A small sound classifier, trained from scratch.
Data: trained on synthesized solo parts of chorales (CocoChorales), 39062 training examples, 23.6 epochs.
Rows from block 13 of a small sound classifier, named by matrix and row number. Rows with one number belong to one neuron. Each number is 128 + 32 x the weight over its row's rms, rounded and kept within 0 to 255. All counts start at 0. Numbers have three digits each.
After each neuron's rows are labels from the 100 clips, of 14976, where the neuron reaches its largest size: "strongest on" is what is common among them. Only what is clearly more common there than usual is listed. The data: synthesized solo parts of chorales (CocoChorales).
# gate: MLP gate (model.blocks.13.mlp.gate.weight, 768x384), inputs 0-76
# fc1: MLP up (model.blocks.13.mlp.fc1.weight, 768x384), inputs 0-76
# fc2: MLP down (model.blocks.13.mlp.fc2.weight, 384x768, transposed), outputs 0-76

gate.338:112148127100119143071172154163130135169106079155151163138160105119157150229168111141141149112180116157111092145148116128164141152116084131155108163132152175133202114123156131077179119106143113138105132140087107068143178118141093117
fc1.338:232063144127122118131158130140162115136106146123093119114120112122091131007188147145090115140095155139112112117162122041149153100152097107170132070096131142167112150118161124086099179103155124123138139159138122175168158146077121118
fc2.338:092140157176136145151129131122138159152142109085111107126146116139153108088115164141104140094152127168113136166148117137098112091148101160117121115099115156140196202157143114143156081188135152074164109118113138094102156184102182094
strongest on: viola; note E4; clarinet; note F4

gate.651:077116123119119109179116119106150125118128114078156096107138121147099123017116080068122111124132137161087093112107134092148110178111068103106157131159083099143122127097071080092090098131152160095172112165125109114127176119100127154
fc1.651:209134143148137098145133114099079146097141105108118139164136150144134121108060138020120101150141129148182155120076177170048165124043051118117118124086140075123122140139129174079098132133128134122149153133119163125137117218129149125
fc2.651:153150108169149128141119112113125120146135142176104143100085117123138175062179099183125104116130146156120169109129157090134124129223126133146131149126140125137156119207132105146120255150213140145126124167119119123117193164137098099
strongest on: trombone; note F4; note D#4; note C4

gate.561:117046151107083132196139130151118127140118113114134129108175160138137128109166134125115151102090110126172194150147078171099143189123110129130132134201103138125141120179141067169115104127104103138116102168164124079118172106170106078
fc1.561:213203151174152172131122182147115144099170232113151121136133120132137178095144132135175111150090099167106116125162129125140123113173139147191147169130117126147128159042125134109111123172158068128116134126147159188167208111173103109
fc2.561:119143120084087127214082126147112144086141104106155114089088147146127151188149158184132121125102119122147122123130127085092142064178145090122133137095110136143103133159108113114124000112079070062128118112107153156102136136135131100
strongest on: clarinet; bassoon

gate.376:031201144157133147109174155104068105133148067166143124128119138101164133122059100118176132156177130083103255150113131103123111174146158141117161106125150129151154155136135126054128118098116177143148102131181115104084067132194129122
fc1.376:140092113108092132155082136201108180128151093149142136119086156095099132110129148129141123151172126121111117130171103119173140157117164122095141121049117161170048132089132184128139108163137084105123160145106147087108181152100158101
fc2.376:139158145088074134068097068103123159134140143152130120158097180132131160041169140188127127170122120069132122089116148097153126114173096096162127142153142114130110115161128136120079058125107119049146153154121103125107142107109134157
strongest on: saxophone

gate.172:127074183087120143120123126082130181158140085139156135127137086128139154114120113111152103133183135131121093122117110129122120161067158156127162112121130126160069158151121115059171157156189162155128130138071104185122236075067122076
fc1.172:207128113064148160183121117124176104135100129106127122104086081121100146105182135212080148118197119113163047126136128110204124120178138124153114117112131129117121093116087198103132148171184121139090085110101150152138188131144095047
fc2.172:089084107136151103116193175158160105135135089046119120173130051112129071154115117079104132102139068191115143113084150066171109111096129162123137132151178127126215134049134090140162137187104114142186132087100111126145042075128116135
strongest on: flute; saxophone

gate.492:136047106136124089111166101161123210110070162062159144132151099097132128097212116175147133133188127085168088107116091123190123102136176114141134130141236179100119121097090067093107128081147072132119169085102109115133051073114107007
fc1.492:153186141172129139083131140085131084114126094164129151130131134131154123116053095157134124152157117144132124121148162115160143162135064100118142149140123084160140111122102130087136133191118168102130143147080128155081174169093151079
fc2.492:122124159114096156248137115126137134125143157144174114162175141128150124201067134107155136146137144182129097153172130175121144117074131177122135094077188104122141141118151141173150084079074145135117123107191098115118123120123144118
strongest on: oboe; note C5; note B4; horn

gate.360:092190126053105155106083132086111114140133104093118119123114106125158112094000112153161112089163143116118097130129129121116156060137149139102119160164155167133084138121129031146140090154162141084135122115098102152096134113138095176
fc1.360:086123118103101148140130137138184134091140129125148154112108145159113158081101131106140131118103122115088045089110128118129110177111107135110124161131099123119156132110146170164084143160170132135140165144091087105136255116093119076
fc2.360:134147139119111139095172084110121121122123162168136164131163120097117088155156126169177154183113134079130096110121172058150106137156139143075142158125160143135117129095128111165091108125064143141150139147131096129111040087135154146
strongest on: bassoon; oboe

gate.126:148074104133114112130132153110046085116141046091115117105133084112117121057000120214098149151161097098109208115101123095185197179127112102126132137154186125112139122079113112094092109119218113118071125146111138162138138115146122058
fc1.126:060191104171132121169125096148152132078114128152102160139104155156117085101222110172087127148155155092069135098116117090149131159093104128108144159145120166135096146141138127157142156129086103147126138120154105065153177126138131081
fc2.126:139135170120110129202152112178128149196147183166130108203166124126150153114139127065134161141164114122125054130151152130107139131160179082098131095153159133128154144155093127155103146093140091111135143143159169115107133112141173128
strongest on: double bass; note D#4; instrument: cello

gate.380:131147160184134157137149118159132142127167103145125132164102111128097110134140111165139146123134102149105185097153168114106137103133157125168121094035176088116171149212138183097108122078133094217121151114163170187148054114103167159
fc1.380:064134164084106106108095159152136171129129047167108131138102156107124131136075139130105085126107144143119126152107152078129124082146122147127092132142117157122073149102133070115172107182155184109154122118134121102103125117117161171
fc2.380:131141146122109134190115135132169118131136198135157051177128185114116149126107161124134134145175125152139100112207144123109121171112133174164102114081255132140137184184112141126135045081127141057111155141145090106082197185115174140
strongest on: saxophone

gate.313:089142125071136087162076124133129111098121094143134220142121147162130134087150144120181080115165136156123067100129132110060131190126148111146087155172089103151094121146146067093118137078138122101102145123148139145115103103125133186
fc1.313:118146118190143062116134106098073068081070200105163172129116137075121111147108117064114106118150093103123125112105198137088184118145074097109118159191153083153207117124118110137093053096054146155109172078117078119192087159105127143
fc2.313:132143116092124125025101118126099131130111048156131125163109142141137158144114124189095138119131139034145105180157102131051167108120131081110115144104152099123056122151090132108122138099061127147135128120125150134120124146174130124
strongest on: saxophone

gate.626:171152156104108139016153156130131142128137119082118120143146079124152110173055098202139116122168111098130155120163169131142155110087115136175129119083209132137161124158107072079125133186073154145110182110105107192123162085122129093
fc1.626:177164129126135174158110142128139115129159174076103130117124100130181106188058114095115141100074119155118165120131131118140136074137214122125146160096102143172151138131198080180119136188105136140139115145091108221096194097134136128
fc2.626:150127106116131114021087091108118127143119086104104133112095122138118105059187100134110103094104136072140195129133160131117120125206151115139123144076066188127105118182137135116115124188169108171137127133070122148143156139129106127
strongest on: oboe

gate.170:024157124091129160128125127087129128135172149205161093117122089113108142133169091200116149109154103146110091108183103142109123131079113154101135147129167094137106115113094184106097148043108167102098124133118128096120196101140152090
fc1.170:120164096142149129172179129145146163117129000194103128167080102141142106184072152118138107105148142162116181121183182109114137152119069124141118134147112142107121146110085145129153130103146128133129105137136109090080110137166138097
fc2.170:119139122102120121127120135112143119182149213151126130125158157100136131112128135114149111157124154211120153081172121150094090153171134148125135127099245126119101133135145149184074101084135152166144119192133099144128153144094109163
strongest on: trombone; note E4

gate.417:164133163138129147154065120146109168132166159080148115147102162091113053127140123213154182131131125117112085106118061102162096139130126143101100152152134122128103137126169132015133122112201142129125181117160155255159128108139124116
fc1.417:104118109134131126088164165108106142128113171113146136170133125110118153116051179139139121155112129082128204118119110110178197121157147102152137103129188111169205122136105125183095129165098131174104114129088123182121204116119130083
fc2.417:074112112098101118092141120124147109127125005069118098151126135145138113117110146155124147063106100108089112126126140067124159112045108146102158099169137137120123113117075126167140090134128151090114115079130154109127128121146130138
strongest on: saxophone; note A4

gate.763:186250153143089156121210164139124067144121188079122172103170113126143129081094102086101179118130146112142089175121123148167141070164096091186129115123101075104081074094191084063113121138096088095147120103181132185131182131166121146
fc1.763:184091127197133144092147166119167066053117134110102154125095126105157086152155155170127090140119152126139172157078161097139149129099105145150117146113144125147154124103118150094138138136084141168176167205113183198133099096153113150
fc2.763:176123134146127136083134094081156132152129124203057184095124151118135108191114168100146173136126151175137148147121136130115076153144099170149129134157060134096109160201120124176117255148190117192094098177129099118152141138165110105
strongest on: flute; note F#5; note D#5; note F5

gate.426:174148131159132120136121137117143116135087107146113185109169162115152099090184065076109132138151162099124100108078120085093135092109072031158118082129145159166135136148135194147133103126137155120131142138138117250124134120132126181
fc1.426:099109123055140146114119118166145152158130169108121099170161188107132109135008107142098138088136129123139138180107111117120075158155131122152156083077166154131087110152198092141133125119138153129111145193155123110140186118174142137
fc2.426:107131092146113102165114162141169114136133124134119134153137151116136188187126172204138114099137141166150135161115146111081136133070119167128130127140250124154150107146113134120148165116143224093130127162137137116153151210152141125
strongest on: trombone

gate.124:124077138091154141127126127120156132164070032124130109168127067098136130085045099100115104128197131101127081146051059144111149145192169145107182094122118139097156080170105156128191156105138143161107140100096111127127241117154093097
fc1.124:165168172199137143152113142170135140110153180050095132186130117157173113099068111172120095111155199150168180111043187102152112089089203130106104124071136129119133118143115145116160128168094085144071119094131127071135170141136111119
fc2.124:150120156159147119131176117156121143121119119143115099114104141105119168193133096199135128104171101156132160134098156065178147147115128073126105165128229144142141096167141129128118177153166152042178128095103126131142101133144149129
strongest on: tuba; flute

gate.392:211146099120114165113103103141121099156089053167116148159149197104147144160150174113126138098146081145163138135103126169045132121206123104131177111119146147107119164115083154080099096134138098148105128180102104152121117139090151130
fc1.392:118139179096121117160082097174145171145111139133126144155123121089126116123136135161095147137133123131104168148153175128139127109255128099145162120147110168105167153156157124192150118108185117136150138150091132129153159116129174135
fc2.392:075105119090140183097168153135146158116111098065136160103100153144138122149170123152154099106158140122130166128134083148131129125141124123137142149117090156149124129143142150129167179179127135103123114144081097109120100198120141126
strongest on: trombone; tuba

gate.229:157109164115191113130110160103103107109128054180188120139108144151191151144122086146141119143091096152049180134108140114145087154111115164157112112012112090162142160151131172108144119110118127108161150161143114040117133096131126112
fc1.229:146141116130109127162152102109124134158125150195100126129135142141085110062159152135066124113105133087140110138106144112094128114148091130069080086195139153089127128134142131128123077126121173160126085118157159116156114107108144143
fc2.229:097097105064138113130110147124125145176124063068113126147173130130110130087125153083122141114134115134117116115111135118088097118001107118131105091140089125108163111168129116119124123123150172080124136106162131058104114178126093090
strongest on: trumpet

gate.257:106050084124143141142087137110143130147140064170131140120080074157140111110204156132093147098083186138116152127162135127113139110118125107122138071182131128137191145120155133137189135097131144142102096143163074027156155087123098163
fc1.257:104105162088138124216121180139135122173138073226177137110112153106132142091105141123180136119120166136124139118046166097124072126191112121111158088018116139060097152105143144143115148092181149106135177146160110079186151135133144094
fc2.257:105120150143134122218140107143131096158139067094088119094132138128107137052114090137145161126130115152126160098133106119177138104085118103105121136048091103130177135089121132161085133145069071116139159071095178153107133143164141127
strongest on: flute; note F5

gate.334:076156090150147121087115122121103148149142106191157117061106130123120113245144125125121136116135079102091082096164108165124125076113110118146168145118194147121104135148108126132144117163115126163102145123131164140109095101115104166
fc1.334:192183169139158161090115138187077126152092194038132065134097152144111158096138147145132149143115097104093105167116122144102144159102117118140132117096185153094075140127120088107074138131162137130087148098127105058121189083179123116
fc2.334:078152085081122167022107132129129097136129146078135106136141102120131117088144131191116118121163127125133146055169094052108109123156139032081099148140084158118141141100152136147125107164101066001141142111109158108132081231158170114
strongest on: oboe; note B4; trumpet

gate.160:191152122150139095154134110122124165109130150125167169136153088113117123054099142188130141139123148147109120078108158136108147112175148115121107124179087102123084140161149087106085134126115125090152112137122137203102102100148140131
fc1.160:081225144209118142113127115158134115213163126038139120093126085129206122112161107153132156129157107149105144120099111129150116119100131140139171113080112136110196123143117143110110154091182087144125174097143086157128134104113095167
fc2.160:133146106152120120157155127134086133042140175120125172134162145108129091235096124034149158148105142110134135114123116204180148115077127136153141108136192146138063116083155157106132081144143201000125084148109148117150106063093113138
strongest on: saxophone

gate.450:134074111041111163166090134101149069163171136084122120115122143141138135158060145204137125110147054109125091104123131135128137079098121129122136129134106076143123103168165020076058082205106103131154143106078113255085171122130145089
fc1.450:192157122158142187079122146092120098094097166080114132170111149160135166148026148077131146085107094125122119130089071143118126090130093117143133096120113114127115107153111090180108132125175168160137136111148137174152208136160112083
fc2.450:090140134106094130111136096126125135130131126109128134149132162108152123046101111156137103133118148186094145098115169123115178024159128112123133138073155126123126128096147137169106097116082116059144112126092141139141117031111119141
strongest on: double bass; note G#3

gate.370:168174126174122139099103103096137112106138089128157096120136159115173172063092169065133129127122110151104000102097049148124125103107162125149117112151100194168122135166174087117129135066140096087135168127120126254066142150105134163
fc1.370:067124154090139158091157143096092136144123146126127138156169134119119100075169114056147154149081091092152132137145115158147105157095148172159181115166155156158096128150121202117075083118093142145100124094148138047123239121131106158
fc2.370:110133098177125115066091159113132114090115135131076137102124167139098147188125167127150154126099144165152132138153098129088126134138153129151138127246101122149073139121124149050115111121102154141122146184194113099138140157136195128
strongest on: double bass; note G#3; note A#3

gate.199:122136160090153127155182123155162144126138148194152135125080153083123159044082119134101162092130130159119027147111141156145104098110104084114118161204105160158117106142107095135106194063161093123127058205138112157182080146194117153
fc1.199:027151095151145126187069071157107162071129123163128142142146050109135114176156077153121112096104138109129164134157134093121159142167107154149123107132146104144135115178145118171167137142118137124091137183212124163124107127081108132
fc2.199:139110163167156130118138131142120148181129143155145186080152119095157162128149125037104072197151122160126152141089149170176094154102150141154104126070127144118117147118190136099108157165227139120105131102123115160126142110097061136
strongest on: flute; note D5; note E5

gate.559:129138159103147168072166102121147096134131166168154170099171129095100077140180105178127110117147173084121030094081065110145143143121149125168155138099134143210116165181116155126128087143055139140137142123131139197124170129098142156
fc1.559:193135149105179160131122107136213081133119146134129090099138120123118116186207112100054131201078158172140097092103159124186119117096168184113135120097091137146143178187187163151096117174104127169187130126145131146155165117109133169
fc2.559:094158108138113114071089155141095103147116090096102147121095133138112148095140197153127092024088160119143158133137191097100125106149111141138147131088064182143124153217089137161144191166175146108119109132089195128129161172123149126
strongest on: flute; tuba

gate.214:100153138143110106108103147114132142159171039107146134104119094116150099113119090142111148130081116135130110153171127097152154137059163155159179158079123139133170101096077183156115127124127159129071135145121156048109213087132132085
fc1.214:135176177137168162110221123117126092155185179151131105112097086135188170084081127122158114126134173070137113127089077142136066163053129109152113149143128098103127118167110050126136155135077120160131140111121136138106108110145136138
fc2.214:089116122138110132219155126123154166123130139068103122138132141133112104057121120055135170112114152083137166080194094160107128141119094122141147135136174131137111135158097108124141110150115095164164122156118110135121126180169157179
strongest on: viola; note B3

gate.680:231095156152145120093105171133115116096162105092169097165130113158167156135129117150096096109129112087059140143132078132184116127082182086127147086119162145186156155140145164183136120103125160125119107122211131252114173090159162160
fc1.680:070175131120157145129138124149131147194142170120157126151101213183099141120107137116158130144123157136114180132100166134162090105184099093138102087130122127092122113131113114158174129132215118120116114139151130189144082088147175199
fc2.680:160120119137149073073120146139135082119133166141131137139131082102141112030118133177093119104108116156106108093145175087107087128137119112103123141108167112134189157119134127142086240087147151116139139127122100134167152066061092124
strongest on: flute

gate.500:144159183155131123090140133108123118121187201119123141142100184160171112056120134075114140114079101123131171114149130115071101133110082141159120095204121113154125081139151045118129153105143231108134193148228135139131108120150115162
fc1.500:176190137212130139080139125117129134120126120152115139121141152178184124191044122165120133124134149109161182121124153118148165125166143119156152173093114157146184166120165174124156145124127196210153083152123088141137125123192097126
fc2.500:105087111118137133044192134152124152151131121128109170169152111118130101162079130111147144150117122188100130183080144100128108101029103192096129120099077111119119138115135154162119160176107186153128104119124167123112131100093134102
strongest on: saxophone; note A4

gate.196:204201165158119122103158113138128144103150067162119191109105139114159086152096127164159177109188173131176202165201119117132094073172127108184141098120098124101159203108076104106121133138126123162124122163123160154163098149129103197
fc1.196:167143143181105138184135115156121124160137154148125136165113161097115173071163135127135123120146131104140100137175181087055102184194118146135106101155108113132187144162119171113171128102169107121131130177115114169139232127105077134
fc2.196:085120098095146132158139140138104156115119137126120143134093150136124085155178135123145141120127138108099163164124101130161139113055111100135127133158255160118113104157121123088163209165092115099119130147074129110138069220161159129
strongest on: oboe; note C5; note B4; note A#4

gate.236:171137093121101120159151157114166141140157081099137109116122098155116086128186100158103154155140132114150101115162117114073126120035066160130120125082159122145186117135102178133118156109048140168135100161104123134159153128119111203
fc1.236:095142141128114172134153150073078129142157128164138120093142166087133091161192142077087137124135134143144134124098201195109132189137159136131167174120105117120151124155203179153120109156136171115103147130103093087143124143107102152
fc2.236:114139149105087127138144098139137143115138205180168090146140165136142183123080156134161120146109140081127086208125129143166165121169151159120135112141156100112025106110102172142126099086125171149115128137145134131186137073094094109
strongest on: flute

gate.703:072162099099124160090225135154177128100116066129163132105146094161147183158163130152113124121152190138102033118149117124169134126117145129123151161086103104113139174149120144104124121152098152119178096099143128114131253130175135140
fc1.703:185173148116136109123088128078162186144191047058104100157072138135176116174069165079179140116161146163170147164167125193104102151129127155111123096174099135110134116108124138111135117103139094119111135112108128088104113157153133152
fc2.703:097124145133131098209144117117126135182138230120059109124184130095131152086111136090150153174170121157114143099116131127128106145171139124126138123144205138145125135095126135213076123119165133135170142166142144120143138112153151133
strongest on: viola

gate.613:100099137106096160126144136088085110096092183059157136132157122094098101023130070178082097131168131137128210132080150093143112096143188126139102162042144107128054109119103144129117100145059197070094120112108106122076116104173133137
fc1.613:039123123028108088134110096129141168159033128180147136130127118102116146023022144094074130094128074140158083113166135137111145098116079118125124189113091141141102059149113081132099179130154109112147149121103094064115136131119112131
fc2.613:171144122152135136113133141112121112100117090149104159158061150145118103129117125222105104127101141173154135087173130132108104139176138083151125140128190117122184140090174127121139217162109151206121144158113108123131110142142119148
strongest on: clarinet; flute; note C#4

gate.256:145117122154142104125122110137151136147159204080116103141110112124089142128092160128170147135102140094137097127187175123089093106131131109151112121148203099115165127132119190145146087149125147143148141157154109123149175144128124107
fc1.256:091232112130128121130178124117136133111135080172127163083171107111136051237164131119156129139093126124110171172144123146109173121157118112118159136123152136127146166123140199123127099156090125119096135140121111132106003163120134143
fc2.256:172130119178150131176174130110121148156111184165091134126123173132136082106137142159138153161151122149124123156114115148178138178163133103137110134180149141122161102083130131106114095147178072113106115150128112111130130134129133089
strongest on: clarinet; note F#4

gate.767:246125151095123143127103127112076147135120143115105118151114092136113122141033158142124153137125125122188126157131101151158112083134162121136147084126203116139096141111128058118123099138106133113109106135140120182112175140168146159
fc1.767:153137057200133150142124116138174096136172167080135137118131144127120137113085125082091158162075094099149101106066148132130122168109114118125176114033126088168135116143104069104136142240119117172154125185130099186188155139095194118
fc2.767:111113129126144107044155111114152114172133201180092138129139095096121087127181094145146144157131156121128100106130149122144099180176141075124134142141143135131106150114111112171082164133133176182124140180121110113152072080132129162
strongest on: clarinet; cello

gate.748:073083111095125076132135098186157147112118116188135102131168103108132116100125109110121132145074097127087097114146152116146125180139132140131129050157119136139102094150174079132129125170084128091136129135191136125105092114125127090
fc1.748:188130141137104175181140100135099156162148110033135116153129126159151123120153133066104184091075126100138103173169121116121108109171076100100111098033112123102178128127110129104101099070147164130119108108136075108095095126122102122
fc2.748:148134129146124115255148134138156159095126154121174102158149122108123124216138147091107172139126105106127132091120142140099149170182141146145110131186255130140190099093127109087115116116152219107162120129154080129131098173142121148
strongest on: cello; viola; note C#4; note G#3

gate.519:150196098108107195077182145124132127153110129106144169151157148143148105183128185085183140156145145106102091172139112135146145082114170125176166100178162124167171152106103120089155143108155129142123126144186153188162147125152138153
fc1.519:098100135157114102163104194138130176102200145161140139183155171167117115070099129106153125105136107116070178177139148082183119177074161158126075157123118129116084125118101205151121119087165079160089155124132129043140101102153155131
fc2.519:147115094176175126166136178159115099076114217176128125087119155153150172153087105157105130127151150144143126098140112107103126149152143073146149104110173120148130113128161163083180186102177088115163114174147092137175142112137155115
strongest on: double bass; flute

gate.745:170171123124123134111098152115132098119127105134128086125120118147136101165102131225097125142134101121135179111152141159136112122085185141156101134071196085175131121194133118148111150168110096178121123137095154193130126136125151124
fc1.745:070105093184141092179131113148098120134104118130140115108141189037136141085197141183155116136149163129174137136065174135142114131175163118096136104103121164116102124080178104116101138100154140118110152174140154093153073136134096085
fc2.745:112117098155127094142140151117092111049107172156127125086149167124109120222076148098139131154110112158128107168095116162162136132005172123091118117188138103135103119074121143116137147102143134102086136125164119104133108057092087094
strongest on: viola; note E4

gate.516:255181112070144159084115135141095149081146172049140138132147108125119118137053116176160131152152108148131137139140167149116131086138116109165155088099199084165116153153138076075129150162146169112105164138129089195130148161141157131
fc1.516:214133088156138148152077158131169101135177131129097098161098128162161123160106184110084117101081128126159130133125110132143096136092081121153136135082149093146190135172133158110121138174113101183153106152135112200134195148129164152
fc2.516:117125122139146113135132128120155120157139208139105133081160111103118084086160072150144134167118168169124168078134159116094108148198130066157137130080147139151125124152163109170103151154144160215147127193107098127134112106179113134
strongest on: cello

gate.225:089144134125113095090118144045098129140169088189085099128117097163099111061045124075116095120124118075163209147168146144115109135140070155137135087201140140122161139163092196101137149089094145124101105114129134125112116113120109125
fc1.225:195158151091144108120182113111122148143146067102095128120099108131127109144061110121098101103155145112140154134107130091153164155167158143088129163178151072082131134144091176187131117155137099125117124143067127124104108125117134074
fc2.225:119116146171101136150109107119103122122160156140202141119121071142160146076080149135141063107098135188120100133172161108092113079148133186105138115063071095112157150149156158172136178085101129165128101081117137133132149077089119104
strongest on: bassoon

gate.628:148187150167162140076148130101104100131090119123121148152122157134186105212169100154123116129134169101135118138134188136107100090107165152120073112091110105135150120169117103129159129145129105137132121083151126219063068115140118148
fc1.628:054058158109115089085138100093147118106128164199169147127135161087112169115069117129122127137173105132154197117165134116152165198138175146120103095129120118154129147140089149130129117125158133141151169153118107000155173097109128129
fc2.628:127127108136133094097137149105134113123117101143114139098136181103104161149202152069126126111124122136143120111140134092052125180149133200145120125191224136157133127176128122098127111099160155168147147178126129122117150196118157130
strongest on: double bass; note G#3; note A#3

gate.497:154189166145153112113120135091166077169160091128097119127133108187187135129021078073115145086139114122097139152190121129110109115163181126143088105205116151087129132148085088146152108181131111086162126113145110199077127127147090127
fc1.497:178087147050109153174141119156147139143102162033099171105139153052122098137207149168067132147151168142144011125098182103154138132122152123126179190094154093119107162122082159096122137131127157158125194134130106072143187150102108035
fc2.497:092132114107143145028077134067160122134116093112099093173155180091121167140191126128131164123139116099129157100112125117136147200075122146125129135173241141132119115114127073079112090103155163138135132124140121123101120197148160165
strongest on: double bass; note G#3; note F#3

gate.332:199134134237157177161128164109171092122116182113126147097157136117129124077221200097119146122122156146133128096092203168101109087149110134098114072136089118147110094112143108109135140087141127158145125129113117138157105101110159132
fc1.332:183133111142065144101150134122121132077131148168177163118132177117116155063197142071129136132137122090105062161102153107111126129151131104106097149153150129142143148140167151092147164113122151127149159166144126167156219140095110086
fc2.332:138125104155107173059086099102139144130134058132144157106078131138133095122126190160130097093145121109133120178093125112102112103150120126113105168000065104111129181217156180141146124103061104092137128096112079117135146174135220078
strongest on: tuba; flute

gate.80:144153171104114156130143119135089180136131125204141126138130172130122098217184154100142131100137136108153103147128071139130124072143095103158117104096178177105121139134149152116161144108168135120141147136140137199174156138080086207
fc1.80:156125139165144115093149107104107071122211156098161127085095085120123107082026071126144102051119149166134143099089100118031148137105053174136141168142132079136106114155134128075139164167141157132125156148101128178129176094138134084
fc2.80:136072137128121162205146133118118163146125128117143119126161131132118133099107126079138157164159104102117116118137102152161128152000111130100083106158147112119134109141134129083149115117128104059120127120154134085108112172128153127
strongest on: saxophone; trumpet; note G5

gate.428:193112065108139115186112125142105128130113144176186111176162120123148138086129166139127146132110090113131065093097150126104130099084126124141116117192118118098124117153088057095183128086113084100150122121084092088133148117166114073
fc1.428:225164164181123092160094120185113120111091060138133143128112158162158095158067061033153102173126110123112134161086123115146135061082121155101108095144089119115212127169128112075142111208093142091098034096133133137155146120173130109
fc2.428:112110128067144140140175139120130202141118103139096122142146167123119123178114079083126176160142130109097150149105097159161137142079109153138123090194105126121141111080106120115128045154091119167138142165167130135118105090105144136
strongest on: trombone

gate.409:110126110124094111143192127152092097153145016136102126130134129126123104172082118066141130129135066059101187146153126115090119123149094151124117097159142164127173179141129151145152072153105139098117146127164111066149119109115076061
fc1.409:059145124101109156100093124066132099130127165166132116141095106119115175032133117080144079127108150146132132115112136079123138121175117147136128189128129135086092096113116119095135120054122127091162133126087130146117104115169115091
fc2.409:071118119136139106225143194147144123079123173124158162144142128137125153207105156084124116138125119183121136140086116122111142098072101141133105098155237120135114123135132134124150148160139191054133127141156140096160122130115093126
strongest on: cello; note G#3; note B3; note A#3

gate.377:061044140058132131118153160120102119150125017158150116133136097145108153085155096065094154112126112136094199127123079117135145195094091133167186120114103144142147137108109255122123123135150141143095139130108117071176136128141114104
fc1.377:070115145096154067140094110092142145145095103220134149108148127097150098082168149131112112111097050132089125133136111142110137202166154115158128096222109119107176118154178108101132104205104142174165115131118095120157102059090157084
fc2.377:119101149114117091140127100141076098115121106126123083119129126134116139018136122116149141168114126086129081157106115113137178122147126167103130120158112101117134057091095091085130085131124060164116149120131105147112120021081085095
strongest on: trumpet; note F5

gate.102:096114146121125085096100125121158131107134106147116094145121134149134125153060120181141135110152132128101028092179099103169120103106148118141135159255095186111122144153147069156124124123131146145124082121103156255097167123167090109
fc1.102:113176119128084126109132135115133101131173000153172099127118124128164160153095119191132134131131200144126205119104197136080142113140100107124127171134065107103172120089126181105136135191159100109144170120108165080152195130114126148
fc2.102:128117147155151132208170170150188134153129193152087169153109124075120131215153099066140127171153082093134112071156127110122113170142134168124126141178185129154124094102115124134112124168154160112155144183140123128125084091153145153
strongest on: cello

gate.128:132104168060156122096126147115129134086179180089118133118112193147154101119183168119107095165099116134095123129126157175138086071121133114133163141126116138152096138138151119166113092161098142131147111160157146176098069186086153168
fc1.128:080224134151143182115165194100101125117110129111103148137121104090143090170153125111123098089152130129120168135162166165139152116120075134131115166063135130081154084167142138165109143200080154115055163129125116049090082133163127124
fc2.128:143139099101130135244120136125123130108130129090124139124132117147148068107104144164133133145140139131128119134110116053095147074185100131128161117115124117166156116090150119127157048136101105044167114121120155133107140126124170093
strongest on: note A#3; tuba; cello